python train.py --model="self-supervised image encoder" --dataset="photos of plants, animals and fungi (iNaturalist)" --image_size=48 --method="simclr" --norm="layernorm_no_bias" --moe="top_k" --num_experts=16 --experts_per_token=2 --conv_stem=false --width=384 --projector_out=256 --beta1=0.95 --lr_schedule="wsd" --warmup_steps=1450
Rows from block 2 of a small self-supervised image encoder, named by matrix and row number. Rows with one number within an expert belong to one neuron, the router's apart. Each number is 128 + 24 x the weight over its row's rms, rounded and kept within 0 to 255. All counts start at 0. Numbers have three digits each. After the name is the row's rms in percent of the matrix's.
Before each expert's rows are labels from the 100 images, of 14976, where the router gives the expert most weight on average: "responds to" is what is common among them; "patch colour" is the nearest of a few named colours to the mean colour under the peak. Only what is clearly more common there than usual is listed. The data: photos of plants, animals and fungi (iNaturalist). In brackets: how many of the 100, against the usual share in percent.
# router: router (model.blocks.2.mlp.router.weight, 16x384, trained with AdamW), inputs 288-383
# up: expert up (model.blocks.2.mlp.up, 16x384x384), inputs 288-383
# down: expert down (model.blocks.2.mlp.down, 16x384x384, transposed), outputs 288-383

# expert 12
responds to: phylum Chordata (96 vs 60.8); class Aves (95 vs 55); order Anseriformes (48 vs 5.5); family: Anatidae (48 vs 5.5)
patch colour: grey (87 vs 47.7)
router.12 097:146122092128185113117125183099154161122150129181064152137148137098126139113100106139139089156110101138152153157111132143113138136113119148124130110164101161115098098159144128113185066076133121086076139150132152168129120181144160172104111138121177121142074129110073133139151090126077121162
up.2 103:120156105137120156118135124074105133161134160128108118067090141107135135148135138108124130095144135064163084127114149128166097114153101111166137093160121152107147098111154129117111109124190088112110130078110122071130171128137155103096155099121122119113123131168161122121123119157110119169
down.2 098:091154115150125161130111138137137123094127088171152114074153165137123144146121159149165099148120155095129136113123179129150167065148150108102123106123167157115126119113094129153148074125138170151115175135114059155146102138136129097138146114108155127108113136112140143110096094135071105158
up.3 103:100097105143098132092147142142152122156117140202090125158175131154136169133081109090092148175123136151130111112076152094140112162122100123170137123150126119151128097174088148162132112148106090152133125137093117157100122109098096115113099130129145115116145097100122116075174148150123107100
down.3 105:098140111117148148146126101110157110139153159141128128153112177114103110133075169112144148138111153110107150119158150138131098095135098114138131127118135124102141132126134116130138192089170076140136138129122057150119128152172104145155116102076119124120135150170117115145142090154119138146
up.4 095:159136168139169142059162105112119108138110151115104162128140116173141144123075127125120157141121129112152084130133109131132114149136124140157115132154110132139135146177123098150141134076117114137108142145114142121127121150137078141158111135135167161127122137111113135150150141139088127144
down.4 102:095139105137139147137127139140145118123125146108131119131152142142109107180108149138105111133121116135128142165132146135152090080197096110125138139122093120119122109124125161142112145138142117176156085131135059130056157135161073135152138136115098109143147140136111083165147101141141148121
up.5 104:109072170114136104129144131135113154106134133121099151108141083119110137164131101110092106136081148135148121143118103117157103139091144147115106154125130089135143163130147150114118148128114153129109147126105125141108136113077108106166111134118158117187091141135133105090128144092173165129
down.5 104:145159123146102135134120128120151127110127142108119193102112095086128127121146138099102105076121135126118152167118125143111110094100153159105130114148129093135138146109170112113109181160158102138099142146140117104096125151140127137137090142116142093115161097154085191141120170119182095112
up.6 096:170126135135159150125165117133053152125097119103142141141074111101095159152151142097151109101154148096125144129106103142108104115155128113116147117122140165121153121112130143112153124125142093116121160127126097132118119106079122101127167087102112086070093089141129108141171139121160123118
down.6 104:110100102121097137129136132138152109116130122138168099106143118127102168096169157152146153105106153127132125085097116073136127122150174120132126142102147138144113099141156117121122120152135162133089129101114108088170110133155171054146109139142124067157105141133119062111129159108093122137
up.7 103:145122083136111170108102130125137100146143140125129139081104135091157167104095148151129137187118140153148134123149126101127101086067109161125122161151121146168104130116083161157149137112088085130145142119101131125141112101138123108130168123135132140094107125072103145146140107150102159157
down.7 106:102160119142176176141090112161140120165142081088133112133125129148145156146100126145135108140072097063122106138147130120129157130102156141142127089149129112133141146110159136120101100123157100123116137143108134131151118140106136165140099082108147135117106079144155185100165146087115155124
up.8 100:095115108132146138107148141120133138078143108137102095080115084126141093128117131140108129158130158085113089112115122098122080194105157132100126110163163116133097150131152128146113148139141138155089116167146107114149129133132138136119121091087142131155134125138152139123156148108120147114
down.8 101:142102143162123110121092136139128134126108154111067122136137150122131142149144151152121166154101165141127131110102124156160147106151128152142134085131134160124090128112145124184099159137112135125159103102152096133105131132127110118176108145166128150174131095123080113137160132090148138174
up.9 098:157149156078164123114106111099093105111114152133126110171147175099131119154134133112129120114123121130137144153167164163088160120103112127115141126160141112172176104127086106140103087114164090116158113171132135114109113123129111151132119145102083126163131140107149130145114143125104170143
down.9 102:074129141149112085168123117150107124129115124102148102152129132107136144066126156137155096137107151141119139131092120117129122172113137090119064137138139094126136102137142100175165123131098174089086097094122085106097101143118081078133128128144160107174117163108112163145129168119121142102
up.10 092:101078126113118148116102151134133107113177150106086091099152108157136144113134121135147097102098110141133129145123158164142109106124115115112173158138160126152115141177112106149196124130109145142120097135076131115162136155125119163171122142150123166113124113107116105140113088111151111160
down.10 098:144121095142121139117133125145103118116104129158157112131155101105127134145137119132107141153115140134113095117099127136125138173130107117102129126150133074142132128127119075149143205118123159165148115135113070175137115074138128102148139132138156131135186100148133153092134114159177117094
up.11 090:102145141174143144094120105127123130118153148108142121105149124147125120203119128115152112146121113095131160129152153093109148112149112135138137113101160132149123115163104112076072161140157144120098087185116136124127128127180131166123114123126101118125153140112091178107118135116147082120
down.11 096:150118120146089112148127104110123130113136100143185098162124118121158119116131103083099101108129123090116140139113137122138113119139132107137151176166114116078147080126149182188122160110100082125178153141163152152131118182111108140156100112089139136099131114131133128089134129154134149107
up.12 106:121133124132133119098175084112152096161135109098146084122129078147137131098122125158145122144145103149123098115118098131170118130162115118130155166166134129140110124129139085084143124105081124094137118139119167125163102144140138166098160096135140114141148115134176147141113120137095067096
down.12 101:106089105129116098198081158135126132151155132158139112132091146115130130110096150172138099087106134128132133132178115140164136103148162111102102111112103130105152127113105143115117184129123128133126126119152129095122125109092167149142177136123108152146127166121140146120159173110134098150
up.13 106:136177112117120107087144148119104065122171083169135108134140126097148158122133143144087104107122095174130133160121158099131132124112129128189114123165111121130135088131152150085101121130140106118112119154172093108131089122130168160131163110100094118153127120133156078127107127165101134142
down.13 103:111118127111126174150134078116129164162115100134137167154127129158113099117106166126189148126127181096128189104132121137106108119131147128116154090093142111126148139119101154131116154119160148107094146117184126138118129132139137146112111120126137110104086098095130125129124146127124142139
up.14 113:144094128175138102111138123183146149148103142143140125145142193137153161118086123166121128130132098161108142128181166125183079151099125134110103144121118128153192174105122167156134125130116115091122135095107148129112102120114092144142133124155109145126134150190145065142141137165139131129
down.14 111:128113074087113111154127130139113111141147129143153149111097102107154122138142134143099151113131120127114171103115159109163138108129148123079130173115167099131121103210122133136120123135118167169147103113120122099201129100108159103115126106116141133172145109098104117120098129133128133129
up.15 094:116134102114124169174116148121127100109125125147154117112134146150135146116114129105137089095132108198116126138154126161155145108097144087136142119161125105155119112141121137113109137109153151150125075127145090074143139135132099123126110138144061167147145133143128130098092140126122142112
down.15 096:135112130138165125124121128146101136167111114106092140150128114113140165114115059125099135136163118152146146133074114093129107144157128111147170128099071126127117154119080129165064161165141117148116137096113075093090111149154144129120148134085156111151132127154129114096146153133188133174
up.16 104:138142151153103146137120157125160151161136153048154108125133155115090139130075149129165126151092160092123138105099120093094108113159147098125124111137099128091139170089143096125120147104149119107126166119146177147155108093068115090142139130167112110126123106117135091133161130157132110131
down.16 100:161143122102145146127131112164125118158176115096108132175147148077131096130126109158099098106119132121145140145104080106159103137115120140114124125112123128128068085098184137109132123135122167136140150098121104125180155109146121146150129140076143135169150108140142113116118103112118144133
up.17 102:133163135147143172152116167144102144121125116180135137129115153133153148115148119080166124144114106093086158160077108156109137111083164149155157112116131115096112124124110146151158092095099161130160122140107168135123136143103169085114174133099140143113131131105130120123112141135138121130
down.17 097:159120136154099056151129117143080144127154121145118143097121127105167160095138139141093120095097172109111137108153130111116131108169101094120101148089151151151125145100153122161107112118129147129129135135127092072129072150111153107121124132099115149149124151128096108114096119141104149160

# expert 10
responds to: phylum Arthropoda (82 vs 30.9); class Insecta (77 vs 29.2); order Lepidoptera (42 vs 13.7)
patch colour: pink (36 vs 10.7); white (27 vs 6.3)
router.10 095:123138140117113089127190120127155176138144149134142148119103163088130113154116112135102113115112125123128098158116099100135174146170140139110141092095087129122130127135150101136120137174108125137083100148123113103129122146130118115109116082172139109148143115135104122130127115144100081154
up.2 097:105133180096128133133154115149172143130143160143164128102127117146133131157114155121139155127144128122153162153129125114138109142074140169132088101119100130148114136150163134108096120154161126082122154123144119065131112106111100139165116129139122130092086102161127153137153121109131132107
down.2 098:112110120143143152123118106129099120122091143127115100152144141121129120118134174092136130144136106122150086142170135190146126137167152178117110118087109130085100156107177124131129124120094164142162085140162107130141199146159098110074152140089118118151092121150123146145120086098101126163
up.3 097:128132142149139145116136119105147120126163110140100140084161152072131131150119139092142101129109089129103150157138135131126150124129120129161106130125108173139146131128095103115138121152149166118153145128144165129137128104124156134137111149084129147144092109137067132125110173068156136150
down.3 101:090122140138104150146096080128158089143114164131146119080140096151121132117146098105077119119107104134126131091133118121179145146143116143131129124126172123068123124082141114137133165149168118084093090146114087110122130130135127144164113110107162140133132114124163159145152122115140121100
up.4 093:129152091110143171160139111159088108148135124112103151101122159158145126142123168085148113148118144156126157126147119102148122076134151125132156174117110081113135143127113115144094129137134132113143121124137117168104082159125134111119159097115135128116090152116112107151127108127138177094
down.4 102:151146148159053125122141130140121134118146159118121141119129082133100173111115097154105113085130127115079166114121138094134145147170118129111117140139155166130141124126154116132131084130144134139112132158114143137138139147130143149146142126115122105139133146128142114159115107125111105087
up.5 098:098113135138151069143153103144094153118111119095139167105157139138166121129129125123130180103126102134168083128133126126065129113144142106123152139104152132108106115115078131118133093118127142155106137124164140156140133109144115127123123111126121099137125096128094120138173175099162118096
down.5 100:118141148120096136148133130104133115120148145110111138113115093134130124137108174117090143132071113131114086099111137117084108113136134139134110109156132124124115144097097111120106122115122144133098099132164119153130139140086052121118131173171122098139160127124106117148156114131130131105
up.6 093:150127137136129136084135121141159124092153071144167107102089112113132149131149122106119112191096122120156107089120167157136131087135161120115196123121163120138083116116075073138103142137149102157125109121116102118161104115138154129095107138109093109163109142074087162150151111181120090132
down.6 095:125109105132108100145158137105076082117103092136119139137122137145163120142139107129137144137148127106113145148095129150144184186110123124102101125153126127116196150107150156146099123169123123148133155137092151122080146154130144133150158121127160077139156107148137113107137113102133142149
up.7 107:160112173123113139147128118132097102060090121108103096133105127102121135120138079128136116119138116136133145121115131126127175157129125139128166126169103131093132127109107126132141137136069105153137170139126129147177114100113125137134110132152123128161114116103112101075131112094139136099
down.7 106:104113164110106157101127129146190126151151107133150103107113088103112086148115131110131106115159114108129129120103141096116148114089144133161152114101171131101125148170152140147140116050155103120138130153091142120147119161110162145110161104093118099108132150133145124135127102124152092164
up.8 097:141085109129125162105132132107101113143105135092130162130161106147152118131129136116127148154122093128103138138142150177141109143153112186155081125173089136119131126122114134134119118108175136135143119152130090142140129117089141197198109128126131110117095136128115109070115178108147121131
down.8 096:125148107120127132104132137107130147104109118139108136126148115126107128135164133139159121130162140083109189112173122167148127148094117168132148166131129140143131112137124094112147135124089121093149118102126146110145130102134126085124131131170146110142156094138179098122134123115131125120
up.9 089:098154151103148099111132151132142136121105090111101173087117145125108119139099115107166109128113138123131121147134093104074168120109135087091111170142145131127156075100098086146129150124095117100119126142141131124157118145130148152136129068145148099157111103163119133107158110146145145168
down.9 095:131125127158116139107112123151116186124140111093097119151161125119109114127140136146098184139142133113113117183167151114120112135143117147153109152141117147127146143124117115161126102114166133113104111124126125185141155143119100099138126138101094097134134115091162138113107116119074161159
up.10 089:117121120168111097128129089122134158128150096156111113100091099157178084144110114156119180151160090143163153115174137123134131114135131107097164122131127123108110083139111128107145137132079101077099139140148141113119108079112109127107144155141109127093110134083137105153102110131129104133
down.10 087:105125146135174122124123137129075112130124138148137125135137119106113086121085116102099071156117160120104094146149114159135154156101133137175092114128085109129140146187153146145117141118124133126162145112083131136124114126143094128076128127122106161136155117154108136101130196110105132125
up.11 093:148101150103095130094132111147101090115143093145126132140109125114168124120137093107137163145144156121165103158101159132116089154173090164102205119151107117123110145067139117105108151116119116135162087121112173139125132142124082087152147085067127141143133132164154105117123105138155112093
down.11 094:122122106114137123121102100185147154079146157159125134128113154122114118089129132082121127142091115121104169189136117126134077122111161148140070112126174144130086148153132129124093082149159128110072178146080120165133128124115121122100130113134137112105167104153184131130155122110157101177
up.12 111:178143170155132155149158099147128136144171149114135150140139148139148130140138141067130139093116112142114126121125154125125130105116105092103110103120119149141102102128121102083109135126083146116129090123114121152123097078104142118148075138111112157076078114126147183133147128174125091132
down.12 097:116121109101106113180093139158156144132124099118119131098121142135125131070153110145153148132122124160156118097170106134111094133123131129159170145116133128132101123163114128167143146141160137075119153088188133115128130144105114140124112139158117134165129139140071114125126137126128136094
up.13 098:133112153090174111106144105124152114159128122108121098139128186116155117146142118135134116139112136133113086085133170118137111117110140137136150115147126117105117119160142134101095126064116113186134102121103122125168117112110141086145127083150181144085119118120124139113094147120168153111
down.13 093:081135134128137159117132123098143148147184145150146123105148130153116152115155099110122130114165075080130160130106128113121124139084099150120114123087112101141140136095132058126133093136149129156166115138148103093140149118118121129100132198102141147127126154164079103138138140112162093125
up.14 099:174126102088115119178161155135125082117100155110135116114143079158159091172150122139163081119123095137123132137148095104126143149113113130091125111142117113161128150118199122148136159098130137123129133166132107140106163152099138133148123139200098150091132153092069089163082127095130133156
down.14 101:158147134163088151161152129129127151181139150151133109133105113136137135110161094144087118126166120151124120182117152126159140099145105127143155130153134139126144113114116121094157149074126134139168111093101123156134148078141081153124127139095143091177088101152123193105138086146118142112
up.15 098:108146123165152109151114150144127131139113088112170129170153124144161151091130143118117155110169091135145144152089134113111120113120090129119114121126107168140103099124095153131134128111172151117106173120129117119169127140145111086134153109123107144129125128149173140127156098125108121134
down.15 100:126133128105204126130130137121114106119131157102183093168133132161126082161132104082120119099100135115115140133106143159115081096107165129140123158103078116123187137153132097117129103125138153104167162121162121104164147112131135150139155166160117131113119099096127127124142129150117122179
up.16 100:126110140104109146120140062099125096116166146160157130134111158106117101120125129134121152176148134125128134128124091146108124123146108137178122112084102150115142123099168097124133122150114142097100112084088161131096156140110105090184118099119114146130138155143104131125125083107125091107
down.16 104:148112126126107122136148126119126146133150149113155149156110110149094142137162143125120094125155128144103096159076121118128146134114071144095107116101107117101163157112098166102130121107161130126110163135145068121102161148133115147098109081176133155105148123116136111120148120115073120139
up.17 094:105130110167138126110085095145132103110124105098158144137131124135083088103112131108118110102163095116137140119120132167139162179116109121123124111117117125187141160090099112094124075121133171161154142132145124121146136059094139154128122158099184138120155134106125137145111120078146115141
down.17 088:135148143130104147169174084140139128145116168103178139150140136142126106093124119154137146088119122130089126142081129151157125154072131121107140128128147114134114139131124139111125101153118135096126138118122132105146137132132130095107143131121105139135171125112119139072105116131122135101

# expert 11
responds to: phylum Tracheophyta (26 vs 7.3); kingdom Plantae (26 vs 7.3)
patch colour: brown (61 vs 24.3); black (31 vs 4.3)
router.11 097:140087103138121109164115136110138140140155152121139142174105127108171101130169151138091103107134124124145115149132147146131137125146128130141107114116118150155136133131148155101134126137160127093068167137092123112102108100101115132142116178158150127099123137144144136130104139111119161140
up.2 101:146121114179104111129153126142106128160115117121107110133154143123092117110109113104114180134145114142132134137095130147091142156116123141129125113117151096124103125116132122180125084091146141119127134120116106113171117136130132133143156134128149122094094135161078119132116132100066165120
down.2 098:150142151095115129159121128100136116156140146130085116154142128152143105107082174135117142118111081119161127132133134129176094102133195112113147102146111106145119108195069147160114146124118167112135150133122161113107175132098115174095120083129129112128132139105141154131137174136136159128
up.3 097:083100129103083108118118133122137156129151110120120118135154141100149117149143131121149117117150174151144105151122115077073131162102154154120152115125096131113097154129148100125146164111151115101157101151143156133180148129135064092100080138130095088131145118122109146132088107114132117091
down.3 102:151156140127107142146122108129101102103145157095104122151155163114087079095167130141108120166147085086084141179121108126151142139167121147160151130120173161152120116132083112110137118128155146150127144139133114118103140091139132136064160118115099120106131112134168169081196172156163179125
up.4 098:123095132149147138116103155129103080126084123097141141164114106161163108210147154141155100133128115152154103092132150126116138105127152132149153160129116105156106180132174085130149114172105131166104154145148079121109105181126136137155121135146083117095139094125117157133154086140116155122
down.4 095:102165107147104140095125107145119124140137131089134126135132118165104158107094148124102149101129162123188144154122162128119110126120083149128123165118113132093091112120093143112154146140122096125162106164132142135099177095160118113138096138135149124125117159114152089053097143126136150140
up.5 091:138123118137124130100158084079180126163093156101141154122116111109104139120128127156122135148124136167106115103111115151125149128116103110132116120117132088120090123121132158100142143134124125098108133138151102086105147117146089117147146089112139117138136144127107102130111132131120121196
down.5 095:148121112092157121157152129147112118115166115136148116117156133159126178120130124161130130126132096143135130122144133114138103083088117144143178116105137111142120107187171109152122102140163140110165094109088118140151094097116128104116144177145129133165109137117071093158157144134145150114
up.6 103:163091129112084135117108138140126157136103162110142127139110176127137143116127138143147098104131118110125127135103119135116139142104107120121175103132103099181156090126134152134121128164156156124154142134146124107140076083121129140136123147148110153116169112171125100104109112124134089121
down.6 101:157134108157131085145114151146111103138176102127107162102107153146143129124143176148164139139108138114136151112117124101141146091046153137126087138110126105136091121160147122128129131168091121149100161152103099114132156152144133084138135137141115130152097119148153121159122116111148151118
up.7 101:151171136141161178110163116120137128168130112156113138163125123111104141121155158134082147140138103124139161069158138114145105077137140094134120104131137107159135125101161093134135115127095144150093098156099139164140155093129092135142126136148119099142109114127079144149121143107150136085
down.7 100:156213132163087120162118142165149104107134165092129106114133161075096103153128118162133143131115113170125087172131157101105120103103082101115124104146099141122129140087159105119125105127073122134135092103116152087130101132101124094125110154101158131083142092145156094072132135154138111124
up.8 105:160051129159134060109118129137085120145075119147135106132113134133160108178107119108156151134140125129143139104079113098109137133105103130110129139120105110136127169142148131098109152118092131150144128112109110092121152140168137117127111087120132098155172128109148101123164086145128132154
down.8 102:153149135120103148136100138152145135103144135129118101143105142092107113097134128117119152127085115121165173134148130174138075150144095107121088147093141109162166168108141155161106164144139158148170122092103101143128120141118143113136157161122065086172113129174107145112142140129158120164
up.9 096:147156154160119095147156123140137152108117158105130151115121134130143145110140135150101126123120120105109151163084126098129070166151133159118089157130116153129121064140133109086185108101136151149130065158133129150091108145101113141135164162131111134110124073147116121115136163137133099128
down.9 094:098160135128142173136126101116155083149143116160118113118119163131214116115157125114117103152129129138111115175099155132123128070124112109150119116122137114120097156150125124125135123159083171114110154126089108153119126132124129116097153124091129137123136098141094122140143124119109114161
up.10 095:158083146100120124102165165128110133148123154139147160112109100123117135133159142103131130126171172154138144159106145116137136148109152102121102096122118104129100146101099143141113131149121165109178111120160125124098149108161134154140114152136110129139108142105115141150142165134118112118
down.10 096:147123109141148126111118105186119097110127121099103119136115189112138105112099121128128106117136148148110130142150117131120117094139152139136141147116088109115159109098134181150146140124129141111121149164111057109087135121159112139105083119125138157098143121090157106111131124127135140125
up.11 104:128152109125133146152158159134095126112151140154122107106115159116105124152115109117124147105150120099114142145132142152103160163108130138145115124164115076132165123145086137147128142106156140084175118109118117112123113078129106147139141148114153109095130109109146065181155110147194131121
down.11 105:118091126182095101082156166148129111107087162154075142130160142089105144136131166141139150134159105163122111100124073141111157085106180105118123114154149122169102190134177113114131112137122135144108118166125108141140149146148137125137164166128147157134129111150128130075151116132139108122
up.12 100:139109142125114142170157074123090080123130104129161105113106139116127131113127133151106143098141137107126152155151095094162099081136151139125125124135121118114163127131155138089182155107104126151146114061145123126119105103133141090115120105165117119108161131124115161161147187160128152141
down.12 098:137074093103106137135121117130139126134107152097128129144135137113150120083124128115094112157125131114125152097114119152104154164143113173137116113066175099143162175105161129112096104123132147124086082167109159128142120193117130112118136115137118126166169181128122139133153108124136164162
up.13 100:088105158107183105147112123133157133116121125100148114161089099123081136160115131144159116107120129141099080094140123090152115136152131092064125101104140140124129107081127075171153147132144139137116110128114146110131145152113149090153095135134146147132144140124131099120152165135094107132
down.13 101:127170109126142144088114123150087141077120128122151061121146146138136159149136106108129113099173143100145138093103178130113115101095085141137150114146139122173132108131096120093137104146113122135150134109125124123167126129108159115119118092092144137139121121130119175130111115162140108129
up.14 094:119107146127136153118162108106159123093140128128111101102115137116131108151098158094164130145137143117132116116136164156152165163121117177151111104154129155105100125111125147089128130123141123103132135124116118128127178138102148135166126098168099111103127108173128112115111123113131102152
down.14 096:121106110116063106130106137119138145146171131110176093129140116101133128121130103122086134140097152120144159165112088125120132110177116133138159171100131123085130148133163133082127097145140117142156126139144123142108083111143115124099137094119175146092120108095139138095163107128150129144
up.15 100:128104165114144140033117119140145136143087119099127117131136180140111093162117126152133116109089131112138132139094166121159126173175086103147135080104147137118134136121139112132117139165152093087126065132115103129122123142142111142120112128135109096146106125124093125150132097139103102105
down.15 100:134087133172162134081092130134123109096163156123124143122109106098138124144129119094118121128061129137104130112133147124136155151114150135087080121104117098106120139143101148119151088127141119112132118128130129107107134193107101142161106108163160136127153116124151121130109114132140157128
up.16 093:125141176120176124080117091144107126147106150118139144126087123131140137060142156130114113139087122089169167176099123123140141127090138139144115108146113130130152137068133095124091150129129125155128159152163124130141139164144089143100096106159103088108154119112119150152149172179119102141
down.16 101:110090133108123141151123138114115134132118082138110129131140181149153086185146175110163120157124101138142078159109161079103130129160155102102143099131114129140089151120106120100092170132104136078131097137119098169114147142142114102098112075149132155174155145113133160116116138134141092160
up.17 094:138129143078147121179127192152162118135148125154157129157146126124168108192120102151152107111143101127142111133111070109087134124139130112145126134128126107115134152107104088122143109150132112144118109127107105134161103123120125135106111110108114141129136101131151157131128125128120157150
down.17 096:114153185122116145110111115170143105171151100090138143135102134141133129141132097154109101177115148157135124142153100104134123118121120107131110146131132123118113147128152157130148169117123107141157177150214136170122156101124142139110186118135118192099099120137117106119134157154105074152

# expert 0
responds to: phylum Arthropoda (62 vs 30.9); class Insecta (60 vs 29.2); order Lepidoptera (34 vs 13.7)
patch colour: black (82 vs 4.3)
router.0 103:127101118163102128142107188129161131146150134138126117148115140145179122160136155117145084081147107119118132169117108169119125200142149135130101135130118146150136147154137092117127134115145130101124123139098128132082134126126101147103132154176117157135102132134164105156094160113121115161
up.2 088:129128142118158123161156125136078141141110124165103157161145099088149165102143167177108104135130083127109123136162146109108150128150144102143129126154104142129108128091119087132112142093168117106125162119148159134096131126127145144128107148151118109189118141129152118118151080132113142120
down.2 098:101098155136118140118127155120105161128125153128137114108148141159114158111149116124135163114130098154099149131137143141118086117118167170135097148107096167123093120132131163102126118125138138154140107162139150094112127094118126114165086091140127115121078132156168115112112110136098139159
up.3 092:113129145155108115144135117125155133094142132135133188122136161166133140145182129125164144109126136124101141141146148105133115151108114134133127145138165099101141106107148150137129139142094147167102127040115158107115137102108097125114105163146077164090128141102091140138137112117115118052
down.3 094:155115163160146119083128105125147122114115122074148132135137098119131078106141132124122118134101099169110107129113136104152137124114169105104142094129116153132117136173146126148148122151126155111145137155134109144142107130140093116105163127175105150127106153138149108143108128139148110124
up.4 104:132089104129108123146141174146113148158081138167174135124134113139099136098105135141169147137165119102136138133159119124140129121113077125108082116095132132163143162101152157138119137090180128115102127110134175083136125094125129108154106140104157072162146126142146120101082136142183149104
down.4 102:135119128135149113095147103131178113122146081114156120132133165078135135137120136125112126103135164108122151103153137110127082123124117093121164113129092121087111137111154124146144143112034070157179144160105126179120112135147114140121153103145131105111075110107108165136152139129141105150
up.5 094:170107141155141134167117119118108146142096074131106148092144122210071096149168143126105166107135112138118115124110124143147115092128153113075160134140141125150148149150119152130125157114135163143156142162143159096142119115067135110110154157096107086118110133123097141109154132111142157160
down.5 096:157166133108127119095109164140143126183106129111178156103127107120161105102139121109152127149163126131114134129118079072134170135143132134109127162150113116118110167167067108132126135176122162126127169119099105155126130156124137145126076150135131132076108135173133140147135147086164144127
up.6 112:109107158113156107108105160164130121119127123142119148132134154111155114161106105116167138114125124124167152150154121113103130086134147146124116162102109132125133125151121121132134140133094111098113134155118146079092126142161120114145117135106121129099114123147113138083103112164155164162
down.6 109:120153175139141124123109073152132137152126090152121171106130184185144134119105140101107101141163138154144151122118140128104089136105130141132081106115081134134134132140185119147105125119161190175121109140105108145093115110112109120155156131118138141162126161121126146176116104121130129130
up.7 100:089129111121146101137109122121147115122139145159169126119133105129179133109142157113154151168122135153130113090116097126104105140148144128099103123090140209141098083142102089094165122114149109138111122117150112119123145093154144161150135150121136116136126162150102172134123170113095138123
down.7 101:114113139065095150109150144162129186136169147129136136114131144115130092127147107118109090078127146158133122124157139124132128109135108100130143113109147122161160148136134117125129138128165145139133106131128096146104106159115121106123147117119125119075105130055134108105131078141155144159
up.8 102:105082136114136131135092159136092157124127113154113098150138127118142065100172127113156143099121121163107163142148119158100121098106140100129098133185109101169158144140159149132100163137100180124123142156132160140098159076126119132149131129086110107154133111140093131149127122149146138104
down.8 104:118168181151169139106153129149090072095135092103153129126147153143125151144098170174089136137149082134161090126117159091129117146103123146098221100117105128117105167092123149120178146068136083141159136137106143076142128142108134140115149119100134129146087118162146155094124103147128118147
up.9 103:122125123139148149163118141131147149131164102134140118093083114131128117157108129147153133113161109108093167126144116141142132130116157137145116116120112127144165119106109152135142115077133155091168146174157140100106114134102154127120122089120127113130106142127120115155106157130121135110
down.9 099:148119113133161154108125151130165130129155123104159125136120151139133134132151165135104151130116140099121092163158152136134144132123127118128099135146125129092088092148134115144123172129111104140103116087150137170136135089144122143135108129114129077168142066159141132156134114190132142104
up.10 097:151135131114124120087099157121124116155105127158112134100122127118131091104110133169123111080140087069113120111143084103158106088128130119094087110138136134140094109079129110159165125124129134141115097121132138132115099119113131086136132107087104130128144154140159117118126121127091125133
down.10 101:088135138122128127181104152151124161113145106100149174126149096149148151159133136093134169139149128129153110094126125140134118122149128135157151144125138096109133099157145155117090166095142102141175095133139142151148111125107123127129127114137131138120109135087113157167148116147175124164
up.11 087:151130152126132115093132115086176080159132124088181116110126102110077167130136108129119129150120156133148109135125135151151129142100113129127133105128126127105101145171142129092126136180112143102137129162142080107128160106140087119102093147136160112123124088106122104118118106151122116147
down.11 092:116135108159127172134101104118095140132157160141138126133153169102139128138138094128100128120111113095151119113136121126121108122093117094153142114135177143145122088109137139116129136097116126133101133152119130100165144189121168150136103069091155143171141145092077107120107154100115164155
up.12 093:145169145128132155162102172130137150117102112115093152107155164118121125165137166126146086115136155100109146134142099127110119163128121138119112128154171147163111102094079119138098159081126124119127126098096112155082128108164096138137110116132161146151150171142129143139140148100158118134
down.12 101:126112124138123124120099139150147124143148137156105130176151098083116110146151098136104143131122119094138124121131140104135154116135119093147100151123119146142074093164110168139115116127169105154118104153138128105110129126112121107118112137176129152133146128106151122136082149168119167144
up.13 099:125130153101106147060143120097127143098130120096114121131139150164142094116118150173131116119125119145120151111137110126111083151131109134120128119160098100107172113147186130086073190131123159150151099161148157103119148167112199172157132168167118118112148146136143156078065138137129101116
down.13 097:064107102130167118138110104132156110095147083136153139141132098142115145112100109136145142155125132160124096149217139160132084123141092115133129107132112175105121149155146117150128143165110132145111148142121131175183143121145120128142100127145126144147134158164126163125109126118101106129
up.14 087:119173132164164118080102142130126093096131120109144120152132076136146066136137200136099141139113132095156121137111159143126145146096152163150125159114185119141107149147135119153131129131117174175137155108118122124138140195133147123105141095112121166152141130149121137099153105139112157100
down.14 089:175145124138086166096118119121135130122101151160153132127122113076102162127136133160128092119105110154136101098152150147157124085123139113136137137151074148117086147141093092117133138120094090146132087126168109154106165103117146124107134116139096174134139178103101145114141120152107151084
up.15 093:127115122152155102125127110120073110108135133109145137120110133136115174131126129132144134156137106159147116078142091110123134161156091121127180133152088153172129119118136133116142094150104081153158084153135095148108115135122103113110128142128140152150150127109127147130116144064091140129
down.15 100:124138133134136194125156128116155142130139154158135110109129140133095085125123082130137131133147074107103117120090097116152188152132113088097075105116146179129132086134082068100112145127169109101120106090115148144166119160137145151152133160078084130127137176135129114142101095147095083142
up.16 100:132123133113133126121115136114125120157146154132170148163126095093145100104135135157086144117126102125142128163132116165131151095115150128141166131130130146110159087121146138105160148106124205159159119134097169134113098130146106133107137142063117135118160112132147129195101100128148138107
down.16 097:169121130153144127132153154130109109099100121101129111106124105120176146120121165134086101148107150119147097102166137094129136121164144150133076134119097147131071123074158118111137111117140109091124167100163115150120098146109147166145129111123153116188103180104114074123100140130132140167
up.17 095:109132147144090133144130151145145112093114134144112154150151141163105119092130170152120071117095108139142127131140125103085114093142148136119143110068109144148164133100091145106142116092064142096095180113132125102138103114139130124129079158111116089140091111093155159123124120131093158137
down.17 106:133117124124126103142114098101090145116152173079165136118122095100106121145138117131079121139107107113091118133122138089064095141142082141115117179130159116139104140142137122112133144067154154161104118116117163139109144162152163134104129133147147114141140128130091123171142081142136134134